config.toml
model = "sound classifier"
time_shift_ms = 50
input = "log_mel"
inner_norm = false
drop_path = 0.05
kernel_size = 7
label_smoothing = 0.2
residual_init = "none"
muon_scale = "original"
momentum = 0.95
epochs = 149.9
final_lr_fraction = 0.05
Rows from block 7, named by matrix and row number. Rows with one number belong to one neuron. Each number is 200 + 20 x the weight over its row's rms, rounded and kept within 0 to 999. All counts start at 0. After the name is the row's rms in percent of the matrix's.
# fc1: MLP up (model.blocks.7.mlp.fc1.weight, 1536x384), inputs 96-191
# fc2: MLP down (model.blocks.7.mlp.fc2.weight, 384x1536, transposed), outputs 96-191
fc1.1390,082,199,210,244,203,206,216,216,198,191,149,209,186,232,189,164,158,187,211,194,195,192,216,192,182,158,214,198,231,215,182,197,205,230,200,211,171,222,207,185,198,168,199,227,237,208,202,233,197,182,238,206,226,188,195,205,206,171,181,180,189,213,205,216,241,221,166,175,185,198,226,155,168,202,247,210,207,181,190,204,209,152,155,207,209,208,197,207,192,208,207,221,224,206,223,181,233
fc1.1391,098,190,192,179,191,182,216,155,173,199,189,210,199,167,197,182,207,186,211,200,182,185,192,189,185,182,171,223,187,224,182,197,201,202,184,216,181,196,197,168,201,213,171,203,200,158,194,173,224,231,210,179,182,207,201,191,175,185,221,215,234,172,209,191,210,183,220,193,242,208,193,181,207,255,204,172,223,178,194,208,210,208,189,216,221,176,196,208,192,190,191,230,202,229,183,234,194
fc1.1392,095,155,203,210,230,200,203,211,191,179,220,165,211,242,180,190,197,230,204,185,211,203,204,208,201,192,196,192,197,196,166,210,183,222,190,203,168,209,198,190,175,199,218,177,182,250,226,191,233,197,203,221,173,196,217,213,182,205,221,206,215,239,221,196,241,207,197,189,229,174,183,227,220,182,201,211,195,201,245,198,248,230,214,180,176,201,198,195,153,197,202,197,203,165,224,198,197
fc1.1393,086,225,213,225,192,193,196,161,211,218,238,201,227,207,164,183,165,205,170,192,208,211,198,204,213,193,210,176,212,197,222,198,206,190,166,175,197,181,194,235,216,190,208,190,191,207,205,226,201,170,241,216,210,210,217,224,198,200,213,199,216,191,162,229,213,198,177,198,208,191,198,219,195,210,221,205,214,210,195,187,193,178,209,219,244,194,181,164,240,210,251,185,158,203,211,198,178
fc1.1394,091,224,207,227,209,217,189,210,224,208,187,157,199,190,216,181,184,232,197,217,190,221,175,179,266,165,229,188,173,206,194,195,206,180,185,192,205,213,180,206,189,202,176,159,216,209,189,186,158,211,196,184,209,212,204,181,213,210,215,197,230,215,194,189,221,190,179,183,251,186,190,200,178,232,216,193,204,217,196,213,206,172,195,237,202,232,203,164,168,198,198,213,179,204,200,194,190
fc1.1395,091,214,230,205,191,155,224,251,175,211,149,192,204,179,210,214,191,196,190,203,175,196,168,171,209,216,191,163,213,178,164,168,220,166,216,178,201,198,184,217,189,187,214,219,181,195,218,213,191,206,202,204,193,192,225,162,209,196,203,213,228,210,191,194,202,225,196,225,183,196,184,201,205,219,232,176,190,208,202,193,188,183,185,245,204,202,195,212,194,202,218,225,184,186,167,197,204
fc1.1396,077,187,220,210,201,174,231,205,172,217,179,174,221,181,214,181,201,209,184,200,245,189,228,172,202,201,198,188,207,205,165,193,219,209,168,202,183,195,203,222,169,221,227,193,239,204,196,161,216,177,185,213,225,218,210,208,214,212,174,190,225,195,192,167,186,209,181,214,189,227,228,206,242,209,170,198,208,172,207,174,255,204,179,247,160,197,185,197,214,182,197,200,184,189,210,170,202
fc1.1397,097,170,215,236,197,201,191,179,222,212,205,176,191,193,177,184,149,177,200,218,195,190,195,203,183,217,195,192,192,226,216,189,221,148,201,168,236,193,213,239,196,202,199,220,213,212,217,236,222,194,205,191,217,188,186,174,219,203,199,209,209,251,160,206,196,156,206,176,186,211,200,209,190,218,204,220,217,181,208,210,234,198,196,176,199,210,185,197,173,211,199,202,181,219,217,221,200
fc1.1398,124,196,190,194,202,164,190,186,179,204,203,225,189,213,199,223,194,179,218,172,191,146,208,189,212,205,212,193,170,234,228,205,166,233,209,191,191,179,212,212,162,217,183,204,191,209,187,240,178,220,205,210,187,189,221,180,175,187,197,163,193,204,205,198,169,175,214,226,188,171,155,226,213,234,217,195,201,204,195,206,195,218,244,225,175,207,202,202,191,206,198,190,195,181,205,226,227
fc1.1399,135,157,173,175,211,215,233,174,147,177,175,177,216,180,220,180,227,205,201,201,235,211,201,218,196,207,196,213,205,218,191,211,225,200,196,212,175,192,191,221,224,199,228,191,234,199,214,185,186,199,183,201,232,222,200,196,211,184,181,180,214,213,202,211,205,202,202,184,195,198,222,221,206,215,220,203,177,173,212,193,190,201,204,159,184,198,192,178,203,180,201,144,204,224,198,194,218
fc1.1400,100,209,211,211,203,215,158,210,205,229,151,185,201,203,206,182,188,189,221,192,198,178,198,196,181,180,213,214,207,188,203,206,172,225,161,191,225,203,191,165,227,220,256,213,227,191,216,178,216,215,225,186,214,218,193,207,213,189,202,190,202,215,225,191,195,210,207,186,232,233,197,215,192,174,224,217,179,216,182,187,185,182,167,205,241,222,176,190,237,213,188,204,218,182,188,164,193
fc1.1401,135,231,180,208,201,200,166,204,182,191,206,211,197,213,177,211,243,205,206,235,218,213,177,210,143,202,247,204,234,231,181,153,196,221,228,199,196,185,226,172,209,199,212,175,192,209,215,227,183,167,188,184,228,204,191,193,177,195,187,233,185,174,195,176,159,205,202,202,187,207,230,182,184,212,206,215,174,204,241,214,179,207,214,196,230,214,194,175,237,147,171,229,171,225,222,179,202
fc1.1402,085,211,194,192,216,226,183,196,243,231,175,177,187,211,197,244,201,193,216,171,234,185,202,200,175,181,229,216,183,246,213,176,194,201,219,225,184,167,236,194,210,217,201,205,199,208,193,240,219,214,212,202,191,209,210,218,186,260,212,201,209,194,217,180,203,190,208,173,189,213,215,206,162,180,194,228,190,190,179,191,220,202,204,201,206,195,189,196,206,184,190,227,186,251,240,218,207
fc1.1403,131,201,198,184,219,181,196,172,212,197,182,204,233,212,165,173,164,219,200,215,193,207,236,180,197,194,180,194,217,174,200,205,194,228,182,193,237,187,195,197,247,230,212,184,205,194,213,205,197,224,206,184,203,203,186,182,178,202,203,223,212,177,203,205,188,214,209,203,196,199,225,199,206,191,197,216,207,182,189,201,201,213,191,202,189,191,213,175,240,194,209,205,208,179,180,184,191
fc1.1404,142,229,205,157,174,176,180,182,195,215,203,184,212,173,190,203,204,209,199,172,215,193,204,181,199,177,184,203,171,192,240,181,185,212,225,224,204,161,196,213,231,224,192,226,232,190,179,191,186,201,162,198,226,224,166,199,219,183,163,194,224,198,206,244,229,211,149,216,218,220,222,161,213,188,211,171,204,187,195,205,201,233,244,204,229,196,207,180,211,193,226,206,185,189,222,156,222
fc1.1405,087,206,211,223,188,194,187,180,213,222,187,234,196,166,170,170,196,229,215,240,190,224,210,192,196,167,204,186,202,203,183,204,220,219,192,192,189,209,176,213,228,184,232,219,175,209,160,213,222,216,206,204,181,214,204,217,165,175,209,188,196,203,231,181,180,208,180,222,213,204,197,189,215,203,185,153,172,201,212,241,168,226,207,221,201,174,215,186,214,234,225,220,163,172,203,242,197
fc1.1406,103,192,165,204,218,178,164,189,168,262,209,189,219,193,177,230,203,194,216,210,220,221,180,204,151,201,211,173,218,184,206,224,198,209,187,185,219,174,182,209,233,216,171,188,190,177,256,187,212,181,189,185,187,196,176,190,210,190,212,163,166,202,195,182,205,199,202,190,236,150,150,202,193,179,230,198,195,229,200,221,194,237,195,182,226,210,189,222,189,169,203,169,164,203,188,222,204
fc1.1407,096,222,198,250,195,225,179,204,183,200,184,183,185,200,202,185,209,203,179,179,203,176,209,182,211,191,216,179,201,202,191,189,203,192,224,208,178,232,179,235,224,223,219,179,220,176,225,186,186,203,180,232,221,205,211,230,199,200,198,207,177,198,215,222,186,207,181,213,172,185,210,196,188,195,233,220,202,208,196,156,230,219,236,165,191,181,187,172,155,202,183,228,186,197,206,205,161
fc1.1408,091,222,240,210,181,211,208,167,182,199,169,241,170,200,165,201,215,202,194,194,198,168,192,208,162,181,202,221,197,201,198,161,206,217,194,162,195,226,224,224,182,207,201,221,243,215,198,198,220,226,200,211,181,170,213,189,197,198,223,185,166,222,224,204,230,148,158,196,198,221,198,198,220,187,192,205,194,208,181,204,166,174,189,171,201,209,222,194,214,206,178,186,232,172,175,217,211
fc1.1409,065,193,232,180,175,196,213,195,206,201,201,201,136,237,223,194,197,183,190,243,199,226,197,198,174,201,211,207,217,224,173,186,178,210,205,165,205,198,196,216,207,185,201,204,188,156,237,186,173,168,215,215,213,196,178,177,210,220,206,264,207,206,193,207,197,173,248,228,231,186,190,184,220,197,199,189,226,194,194,170,221,200,207,203,193,233,196,223,211,206,202,206,232,207,201,158,223
fc1.1410,123,189,213,210,185,198,204,197,197,183,196,187,185,190,193,227,197,179,236,217,209,213,213,200,213,187,233,208,206,197,212,173,186,211,204,195,177,214,211,220,217,191,193,206,196,227,230,217,195,188,226,184,207,175,224,169,196,208,209,197,188,182,218,239,190,162,229,181,221,144,195,199,222,194,186,185,194,198,180,204,174,171,201,188,151,244,208,172,200,214,204,173,203,197,214,214,218
fc1.1411,155,195,155,200,168,164,235,210,209,232,202,217,201,174,228,220,198,199,202,202,193,201,214,211,181,226,179,209,188,173,187,225,202,205,206,180,221,223,199,185,217,194,210,201,218,189,208,246,208,214,200,155,210,205,210,187,216,225,208,208,187,200,227,170,190,213,183,229,200,214,236,229,236,213,170,214,206,186,216,193,239,182,188,197,179,218,203,215,178,223,209,191,169,208,211,170,219
fc1.1412,061,216,232,162,172,182,194,232,218,196,173,154,199,240,187,213,214,192,178,190,194,187,197,193,197,223,157,200,170,213,215,204,194,188,185,216,182,216,219,209,211,171,243,179,197,172,222,177,204,229,214,172,190,211,188,197,234,216,207,188,191,210,195,191,200,214,208,176,216,175,233,196,228,206,190,223,214,177,166,180,205,207,224,181,184,193,216,190,181,222,224,182,232,198,174,196,198
fc1.1413,099,192,193,184,217,189,182,204,169,193,189,198,185,239,197,178,208,216,210,201,192,179,221,206,180,190,181,189,212,220,186,168,182,208,122,215,186,171,257,204,209,180,190,190,183,189,208,188,209,196,187,201,209,198,202,177,200,218,182,170,202,185,177,218,195,217,204,227,211,188,183,182,208,228,186,170,181,223,214,209,215,209,206,212,213,194,172,189,218,195,244,221,221,205,253,196,157
fc1.1414,105,213,215,206,201,203,175,203,199,192,232,211,191,205,184,175,218,220,211,175,206,222,192,172,192,200,212,177,206,174,201,193,208,201,187,184,197,207,171,224,174,225,210,179,204,190,226,215,209,227,222,194,213,188,193,207,213,182,223,200,221,166,199,207,203,199,206,168,186,216,190,219,187,178,183,204,195,236,221,209,169,222,196,180,180,197,195,155,199,207,221,196,228,165,186,211,192
fc1.1415,079,168,193,158,170,176,168,195,157,211,222,203,199,200,222,248,204,211,208,225,196,217,204,191,169,197,156,209,211,198,176,193,200,222,235,198,229,225,211,215,192,219,176,212,212,187,187,173,197,236,201,182,203,213,168,206,209,176,190,190,191,177,252,232,183,192,213,191,212,155,215,214,200,190,217,195,225,215,217,226,194,210,209,182,206,212,170,243,208,216,206,212,190,192,220,203,214
fc1.1416,114,218,195,228,176,210,192,197,157,192,194,208,194,182,203,179,184,184,210,173,198,193,213,212,147,203,177,213,175,200,161,184,196,184,189,204,173,205,204,218,182,174,172,188,220,172,225,227,255,196,176,186,165,192,222,223,226,198,209,215,167,197,248,187,193,209,187,199,214,198,199,192,250,198,200,196,208,192,194,194,222,214,184,215,191,195,219,198,191,185,217,218,208,179,176,198,184
fc1.1417,125,146,189,204,173,217,198,205,215,188,204,181,190,205,246,176,244,224,191,169,238,240,181,161,184,199,220,211,175,209,154,192,177,245,195,191,215,228,173,197,226,190,176,214,210,189,223,219,167,176,195,212,199,206,190,216,186,199,229,212,188,200,216,184,207,192,217,208,214,211,182,178,201,179,205,200,206,181,204,199,180,192,169,174,183,169,209,195,200,217,198,224,214,164,173,218,214
fc1.1418,080,197,190,206,213,179,242,199,219,192,213,206,199,228,208,200,166,208,207,200,212,180,183,202,226,196,177,205,204,188,195,222,212,176,165,204,189,172,198,206,212,201,205,209,197,203,177,185,213,227,218,212,194,195,209,237,224,227,193,170,200,199,190,215,196,201,172,174,224,179,169,188,211,221,181,206,216,231,206,213,182,218,177,206,186,199,223,220,246,201,194,187,223,155,213,197,203
fc1.1419,071,177,196,210,161,222,219,187,204,168,189,208,211,215,205,155,195,168,214,187,236,188,209,201,185,180,168,212,229,194,173,235,216,179,182,175,172,180,149,179,222,222,172,193,243,212,217,203,228,178,173,195,192,207,216,189,187,191,202,207,213,221,242,196,233,196,176,200,211,217,191,199,176,206,199,215,172,218,196,247,201,200,224,192,212,229,220,194,218,180,231,213,175,202,209,205,191
fc1.1420,071,177,224,171,194,219,191,184,208,204,221,196,236,192,211,184,231,202,222,252,191,208,154,220,211,192,212,209,186,222,187,183,225,166,203,186,208,229,211,196,193,165,192,183,188,176,224,220,238,189,165,182,210,175,202,215,248,188,232,168,180,179,236,188,246,184,192,209,166,201,179,196,215,239,207,193,221,228,182,203,188,203,164,230,198,202,197,217,184,173,188,223,193,192,160,199,232
fc1.1421,149,214,213,172,209,208,204,195,191,181,224,188,204,202,223,223,189,189,227,212,207,217,177,200,180,189,167,179,202,201,171,178,166,233,198,210,221,211,216,213,200,226,182,203,186,213,136,198,180,209,185,198,231,226,181,206,196,213,188,223,198,212,195,202,209,195,187,206,193,177,199,217,192,194,210,167,196,210,180,201,189,208,209,169,226,165,224,178,214,177,177,225,223,191,207,173,192
fc1.1422,128,186,184,193,191,186,184,176,174,190,207,185,208,221,207,192,225,169,201,225,214,205,173,230,211,193,226,160,231,202,193,194,191,177,182,217,203,175,163,147,227,225,222,198,203,240,185,200,185,220,185,215,222,189,196,173,228,201,159,202,227,181,194,212,212,177,197,221,178,185,216,186,218,218,196,200,201,210,236,184,157,185,204,216,175,213,193,200,207,215,203,197,211,180,214,206,174
fc1.1423,098,172,196,202,198,204,188,182,195,180,216,170,226,216,167,165,241,212,153,226,186,208,198,202,195,202,210,208,182,179,185,223,213,249,195,171,167,222,180,189,202,180,220,197,190,190,216,176,171,241,198,181,213,198,198,228,202,215,210,218,205,187,194,214,230,221,184,202,206,224,192,223,221,222,262,223,173,213,187,177,226,171,197,159,197,187,182,159,192,201,193,242,226,177,199,224,195
fc1.1424,062,216,198,216,172,174,211,192,206,202,201,199,201,176,194,193,191,192,221,205,194,224,234,231,205,214,201,202,198,186,207,189,191,209,204,205,195,214,213,220,192,182,178,179,206,255,235,236,201,173,225,196,209,222,222,205,197,207,221,197,210,169,201,192,197,187,221,202,187,182,209,183,200,208,207,253,220,188,198,215,184,226,201,211,189,179,149,157,195,215,223,183,221,198,192,169,214
fc1.1425,098,190,207,223,170,249,211,229,210,207,229,189,187,206,192,151,222,207,221,210,205,227,203,218,212,229,215,234,177,208,186,179,200,173,202,214,204,166,211,205,195,203,193,169,196,221,170,202,197,193,221,219,196,237,180,180,195,225,203,215,209,219,190,182,181,180,193,222,221,192,220,181,197,208,182,217,234,181,181,200,208,223,187,160,211,195,193,163,191,176,194,204,201,219,176,201,206
fc2.1390,085,167,161,203,220,195,189,174,220,201,172,219,181,204,212,227,182,203,205,188,202,201,170,198,214,226,249,221,184,209,211,156,211,187,201,194,254,208,201,175,174,174,222,183,215,234,198,180,165,198,209,166,201,200,203,199,243,188,155,232,181,212,173,159,209,199,242,191,203,196,184,207,202,209,131,204,203,184,209,181,175,202,205,208,202,229,193,197,191,185,197,219,231,228,199,244,199
fc2.1391,108,174,177,189,206,222,203,204,217,200,192,194,195,219,197,186,176,190,186,180,198,179,201,219,203,186,255,218,207,184,194,208,204,172,238,170,234,187,216,201,182,187,235,242,194,221,202,197,187,213,196,178,201,193,183,189,186,224,192,211,216,166,176,216,194,223,170,213,193,227,196,161,211,212,220,209,169,210,154,204,206,202,159,195,201,193,201,194,213,192,230,197,212,186,194,181,193
fc2.1392,096,230,208,166,215,207,201,227,214,183,234,156,163,236,224,198,180,150,198,220,181,158,186,204,212,175,193,197,224,215,204,205,200,167,219,211,207,208,186,217,208,194,204,196,187,200,192,172,208,202,201,200,189,184,219,210,225,190,220,200,186,202,154,205,225,193,186,222,225,188,212,200,178,208,219,189,195,179,174,207,195,203,192,242,223,220,183,252,177,194,176,190,193,185,193,184,217
fc2.1393,085,194,194,175,190,197,235,228,214,198,192,232,181,199,180,200,158,224,216,171,212,225,160,231,213,201,236,186,200,191,202,178,205,185,231,158,230,136,208,194,232,198,202,196,199,208,193,200,182,193,173,216,184,191,225,223,208,216,232,183,237,174,176,191,185,179,232,173,217,175,193,163,208,209,179,204,204,179,192,203,191,182,172,173,196,193,180,210,222,180,188,210,213,216,224,197,220
fc2.1394,090,186,204,226,237,213,220,202,209,232,207,225,210,164,195,189,182,185,172,196,209,190,211,197,183,244,144,219,209,178,209,178,230,164,152,171,182,196,208,153,191,175,220,204,212,224,218,178,191,197,177,195,209,195,171,194,207,163,201,184,214,184,212,213,218,193,191,192,199,193,206,207,177,218,141,227,204,209,195,163,208,183,191,160,222,194,187,179,236,227,232,173,211,193,205,207,245
fc2.1395,091,178,183,203,189,173,198,199,186,197,201,194,173,243,195,230,195,209,198,256,194,228,222,191,199,194,204,227,195,189,211,182,223,221,179,213,206,193,181,179,185,175,165,215,199,166,231,193,194,213,210,207,231,212,245,175,225,197,228,195,248,232,196,172,234,200,191,194,208,233,252,239,200,182,184,174,146,181,196,221,189,200,179,185,215,179,201,218,185,175,196,171,196,197,189,168,205
fc2.1396,078,238,190,204,195,208,208,224,206,191,204,238,194,241,216,226,221,202,217,185,179,207,196,238,201,192,181,166,202,208,227,205,181,174,232,212,213,182,235,160,227,182,161,156,185,206,174,171,185,192,170,228,210,213,187,189,205,224,189,168,187,189,209,203,198,231,194,177,226,185,191,187,185,220,193,219,183,186,199,211,195,234,165,203,194,203,220,206,184,206,207,225,191,198,176,230,213
fc2.1397,102,174,179,190,223,213,203,197,199,200,203,185,185,215,220,173,156,212,210,205,237,221,215,241,192,226,189,191,181,176,211,150,176,205,186,230,195,175,197,173,214,190,223,217,222,203,187,205,214,200,202,218,217,210,165,238,236,224,202,200,200,207,190,212,209,205,192,163,230,200,191,206,232,212,207,177,207,189,198,205,207,224,205,187,188,212,200,218,220,171,184,199,197,154,226,183,205
fc2.1398,123,222,183,211,205,186,193,187,200,205,228,186,191,204,220,187,232,202,179,190,188,216,201,203,193,178,191,162,225,209,207,199,220,195,183,209,184,221,229,222,179,189,203,182,198,207,159,217,190,199,200,184,233,202,227,239,183,222,223,207,233,198,207,200,223,205,179,190,198,183,213,193,193,232,221,188,209,177,208,217,262,227,177,199,234,224,188,188,235,216,208,215,206,148,197,210,232
fc2.1399,132,215,157,202,233,169,188,186,197,231,209,245,207,202,223,193,168,195,190,201,185,167,234,207,210,194,174,183,205,184,160,214,220,166,177,195,212,188,195,179,186,211,188,224,173,209,192,171,190,207,215,190,178,198,177,189,189,230,185,190,222,205,236,176,242,186,233,203,188,220,198,200,201,231,163,164,158,185,212,226,215,192,172,177,201,245,173,177,214,188,192,153,194,202,186,187,213
fc2.1400,098,162,206,184,211,221,194,163,176,194,200,212,152,196,191,198,227,199,176,238,185,202,173,248,211,205,198,184,178,186,207,195,164,219,201,184,182,202,199,192,200,204,197,200,186,195,212,210,191,209,207,199,216,239,210,219,203,166,157,223,213,224,179,198,179,158,180,164,174,216,188,202,180,211,171,221,185,227,183,206,181,183,204,179,207,203,202,224,205,197,211,197,181,196,239,220,187
fc2.1401,121,182,184,199,181,182,192,184,181,234,214,211,207,182,235,204,201,207,170,218,208,193,201,207,166,219,214,214,196,190,204,200,218,181,157,170,220,228,230,225,204,210,204,180,184,212,206,197,180,194,197,196,216,215,201,161,223,206,195,210,183,225,238,188,192,199,188,222,220,231,223,213,187,212,169,180,219,180,211,207,208,225,180,212,170,197,215,188,191,214,179,183,192,187,199,218,170
fc2.1402,091,186,213,235,194,181,168,215,197,190,191,240,181,216,207,202,194,214,172,163,202,160,216,200,197,177,226,159,188,199,235,219,187,166,197,186,203,207,223,216,198,219,187,204,175,208,186,228,192,218,180,189,177,221,209,212,219,170,202,179,221,175,211,182,206,185,185,241,194,195,178,185,201,173,226,195,210,213,223,209,227,186,228,228,187,196,191,179,164,161,213,203,202,206,205,205,198
fc2.1403,125,197,220,169,224,192,172,205,209,165,199,218,177,178,220,222,182,217,206,206,200,168,189,166,227,221,174,217,190,184,203,195,214,199,204,212,170,184,188,236,178,197,187,208,209,187,221,197,225,180,183,209,224,198,160,192,191,179,223,246,205,195,165,189,207,211,217,214,179,180,168,216,218,217,195,235,174,178,204,217,193,215,207,222,166,203,193,203,218,213,180,191,178,236,211,185,200
fc2.1404,131,171,227,198,206,188,206,180,223,207,242,216,178,205,212,166,218,166,195,184,208,199,234,251,186,204,213,211,227,220,177,214,210,211,208,185,165,181,192,191,202,209,213,185,221,223,184,196,195,202,207,200,203,221,181,219,196,209,161,200,238,208,241,197,211,200,218,207,195,174,187,181,233,214,200,213,211,225,208,191,190,166,217,216,218,210,211,191,226,199,213,223,211,244,246,231,187
fc2.1405,086,189,198,210,214,203,201,200,169,208,206,195,236,174,227,171,207,208,201,189,221,177,202,201,177,198,204,199,218,189,181,171,219,209,226,182,224,195,212,198,176,211,202,228,181,189,196,243,174,178,195,182,213,162,201,208,208,198,222,214,238,165,163,249,170,195,204,218,177,199,207,224,198,201,205,217,234,217,227,190,196,223,221,189,204,173,213,163,213,160,215,234,200,229,200,190,208
fc2.1406,104,213,215,194,188,211,191,210,213,211,204,186,181,218,228,202,179,230,171,232,224,218,228,191,205,217,202,176,235,174,214,182,205,182,178,183,187,170,197,177,211,185,194,219,203,190,170,190,198,165,180,234,207,199,179,211,171,172,223,197,173,208,224,189,220,219,222,191,163,218,209,201,174,182,161,160,196,186,188,206,182,181,198,213,176,190,201,179,210,256,225,206,208,197,202,163,200
fc2.1407,098,211,202,216,192,246,170,211,148,195,200,201,170,206,221,226,230,229,217,183,188,156,211,193,195,225,162,166,199,203,218,216,185,221,162,182,199,217,181,210,168,203,207,232,186,206,215,207,191,219,194,247,193,237,202,208,195,176,182,171,187,153,162,212,228,193,187,189,191,209,156,207,189,198,182,158,226,180,217,209,242,181,210,200,187,223,195,231,213,219,197,235,179,194,202,182,218
fc2.1408,100,216,207,245,173,204,225,198,166,230,213,192,222,192,202,214,185,197,200,217,204,208,196,178,200,194,191,207,216,189,181,176,242,206,196,210,210,202,192,172,177,196,196,186,222,192,187,174,202,178,211,191,184,198,196,231,198,188,210,216,178,239,196,176,227,219,184,201,212,207,200,195,220,227,177,209,204,176,185,203,205,234,158,199,175,218,214,207,191,189,250,179,149,133,168,154,198
fc2.1409,074,175,190,183,190,206,208,172,201,212,181,196,234,181,215,189,189,214,211,228,214,205,217,155,216,200,165,204,186,196,211,188,209,214,186,207,174,206,209,207,192,174,205,194,214,185,191,169,232,208,198,205,203,214,160,206,223,191,221,241,181,200,215,223,205,187,217,188,226,229,206,214,205,217,200,239,211,214,210,228,220,212,194,221,203,213,193,202,201,179,225,176,213,155,233,223,207
fc2.1410,118,194,192,171,198,231,210,219,179,195,208,173,240,207,188,231,177,190,184,164,222,212,176,178,186,201,188,219,220,185,225,227,196,200,186,220,189,214,186,200,201,207,169,221,204,203,229,180,207,193,174,195,182,232,222,225,211,203,209,176,209,251,196,179,208,204,183,208,182,233,203,185,203,204,186,197,187,213,208,220,184,221,192,188,172,221,184,175,192,203,180,189,194,194,195,190,200
fc2.1411,139,205,206,178,166,181,193,226,203,186,233,189,197,209,202,182,244,176,176,198,194,201,193,213,203,211,191,172,198,179,209,174,155,222,148,228,197,197,245,223,165,232,194,209,193,198,208,211,194,201,212,185,183,214,217,168,206,172,188,193,201,193,132,261,190,208,219,215,190,164,201,175,215,196,190,209,228,184,164,202,224,192,207,207,190,183,182,187,203,169,207,207,211,241,187,230,187
fc2.1412,062,222,166,218,171,194,201,213,203,223,208,199,231,199,219,177,191,230,214,210,195,191,222,190,212,213,149,204,196,195,194,227,210,180,200,203,164,203,213,202,184,188,218,220,162,208,175,228,233,194,173,190,158,206,181,220,196,238,211,237,213,197,194,199,185,192,205,216,197,201,212,190,225,199,190,195,204,184,192,176,212,199,198,199,191,204,191,194,192,211,190,179,219,227,192,195,227
fc2.1413,098,197,203,213,170,170,214,229,202,221,204,228,188,162,190,174,207,201,230,166,210,210,153,195,190,235,179,195,195,242,212,222,200,184,247,165,206,190,195,181,187,196,203,178,174,193,155,193,177,192,212,187,189,200,220,173,235,200,183,190,215,233,219,169,180,152,191,201,185,182,201,199,212,180,209,210,203,237,187,218,199,191,176,196,153,173,178,190,225,179,184,218,177,227,186,217,207
fc2.1414,104,194,193,188,210,192,201,213,200,228,215,199,246,197,181,185,202,208,216,216,212,209,176,200,240,217,163,189,209,203,217,214,218,201,213,196,193,239,213,178,194,204,150,191,171,229,155,219,179,179,188,185,194,214,197,176,200,195,208,208,227,192,236,203,172,195,192,187,152,223,198,179,192,211,220,190,157,204,212,194,161,180,176,215,211,193,219,269,172,214,198,195,176,180,219,187,185
fc2.1415,082,222,204,226,211,209,174,199,212,182,203,217,189,187,191,210,192,193,196,223,180,202,219,171,162,229,200,205,196,193,213,233,228,199,205,215,175,195,211,194,220,181,223,199,180,198,195,165,217,187,206,230,201,198,176,232,235,201,178,227,175,181,184,203,185,216,188,228,154,213,197,201,217,186,184,215,195,226,213,188,210,217,182,186,201,190,225,185,180,197,219,201,210,205,211,212,208
fc2.1416,110,236,214,209,194,213,178,204,188,221,207,200,207,186,192,206,175,207,205,206,215,197,227,172,190,207,195,183,199,183,174,235,184,168,184,192,227,169,223,205,180,177,242,225,214,224,176,199,193,210,228,217,223,169,232,199,181,206,220,212,189,217,156,209,229,235,171,188,225,185,183,175,201,202,209,191,197,193,216,206,220,227,185,177,227,211,189,203,213,213,220,218,206,211,209,196,175
fc2.1417,124,204,209,159,224,195,177,206,209,229,230,165,224,219,196,195,202,180,181,173,232,180,184,200,184,233,202,212,191,222,219,206,213,201,181,204,208,190,225,212,190,186,195,208,207,184,193,179,199,196,202,208,204,158,196,200,195,206,212,203,204,200,230,219,200,213,156,201,232,224,225,185,173,220,248,223,215,212,190,206,194,196,162,228,189,249,201,210,193,184,170,175,194,146,199,188,195
fc2.1418,082,225,197,197,215,210,183,179,265,162,186,176,217,207,208,205,216,188,194,209,201,215,164,226,204,190,188,158,196,220,165,174,192,191,216,189,192,220,204,212,219,217,166,172,214,230,206,216,180,197,156,216,199,210,198,216,218,214,187,171,198,188,174,192,204,209,208,189,203,210,210,219,192,201,225,186,254,201,190,236,187,195,200,171,202,200,236,220,202,201,207,181,183,200,226,187,162
fc2.1419,076,209,197,192,211,192,193,175,200,208,185,196,176,217,175,198,192,206,184,166,228,216,197,205,221,168,183,193,184,205,193,183,208,212,241,205,180,208,204,202,204,210,190,213,186,210,213,207,178,173,211,212,188,175,200,193,206,173,178,202,210,208,169,195,196,171,245,202,175,242,223,218,181,211,204,227,224,214,209,191,193,170,188,187,209,206,182,262,181,210,184,210,216,167,165,215,203
fc2.1420,075,180,214,207,171,206,208,192,174,206,197,221,217,228,225,187,227,236,200,196,236,203,196,191,188,181,203,191,219,203,198,189,174,250,223,224,173,178,195,197,250,197,218,196,206,177,218,148,221,196,165,223,187,172,169,176,193,222,206,213,169,216,197,211,206,192,173,204,246,222,216,197,182,199,220,226,265,210,192,188,181,210,189,210,217,204,197,166,191,165,201,179,202,185,162,199,186
fc2.1421,156,199,199,198,207,180,206,177,229,203,173,244,189,225,191,190,217,210,212,186,187,220,202,193,217,235,197,193,203,193,209,203,209,187,232,203,207,223,210,202,204,195,233,197,210,186,198,205,210,228,195,210,192,231,153,218,211,195,165,209,168,194,208,182,209,210,219,196,203,199,181,218,212,199,186,215,173,173,200,189,199,199,195,218,211,169,202,168,173,190,192,177,189,168,209,194,201
fc2.1422,123,182,205,208,200,226,228,220,165,202,189,189,180,228,226,191,218,256,202,211,184,205,239,208,221,189,202,209,210,169,214,215,244,236,228,211,204,188,195,182,160,218,189,240,210,206,249,184,199,182,223,200,209,176,177,203,175,219,198,199,206,182,200,200,179,206,183,214,182,222,165,191,206,225,244,194,196,228,205,219,222,195,224,226,181,202,231,182,209,212,227,207,172,205,218,183,218
fc2.1423,104,179,192,213,196,213,219,193,201,223,188,226,191,224,231,203,229,204,225,194,231,187,186,183,178,209,167,192,178,186,202,247,159,199,213,222,216,212,211,193,208,220,185,178,179,192,192,201,209,184,201,201,226,208,227,213,211,204,212,202,207,213,200,175,196,216,191,201,193,178,221,234,194,206,207,201,185,171,210,205,227,188,202,201,224,194,204,215,199,206,203,217,203,262,188,187,233
fc2.1424,057,195,153,207,197,189,216,181,224,191,236,210,156,208,176,154,201,193,160,178,180,170,202,186,183,189,200,198,221,206,212,224,210,219,188,157,222,187,204,198,224,190,189,214,196,216,220,202,202,219,186,185,197,201,272,202,196,201,212,190,195,199,161,252,174,199,196,197,178,201,198,184,207,189,218,187,209,214,184,190,199,196,166,190,189,196,196,180,225,193,207,224,206,218,228,196,179
fc2.1425,099,183,193,190,176,193,152,208,218,184,210,199,218,218,246,196,170,179,192,185,171,194,177,218,196,211,238,200,232,180,210,197,193,210,200,190,164,205,191,193,215,205,185,179,203,230,208,166,209,200,207,204,216,168,211,213,203,211,213,192,217,188,169,220,205,212,201,209,206,185,219,196,212,206,236,178,199,183,183,227,188,171,194,190,211,216,204,192,228,195,218,217,229,180,169,210,203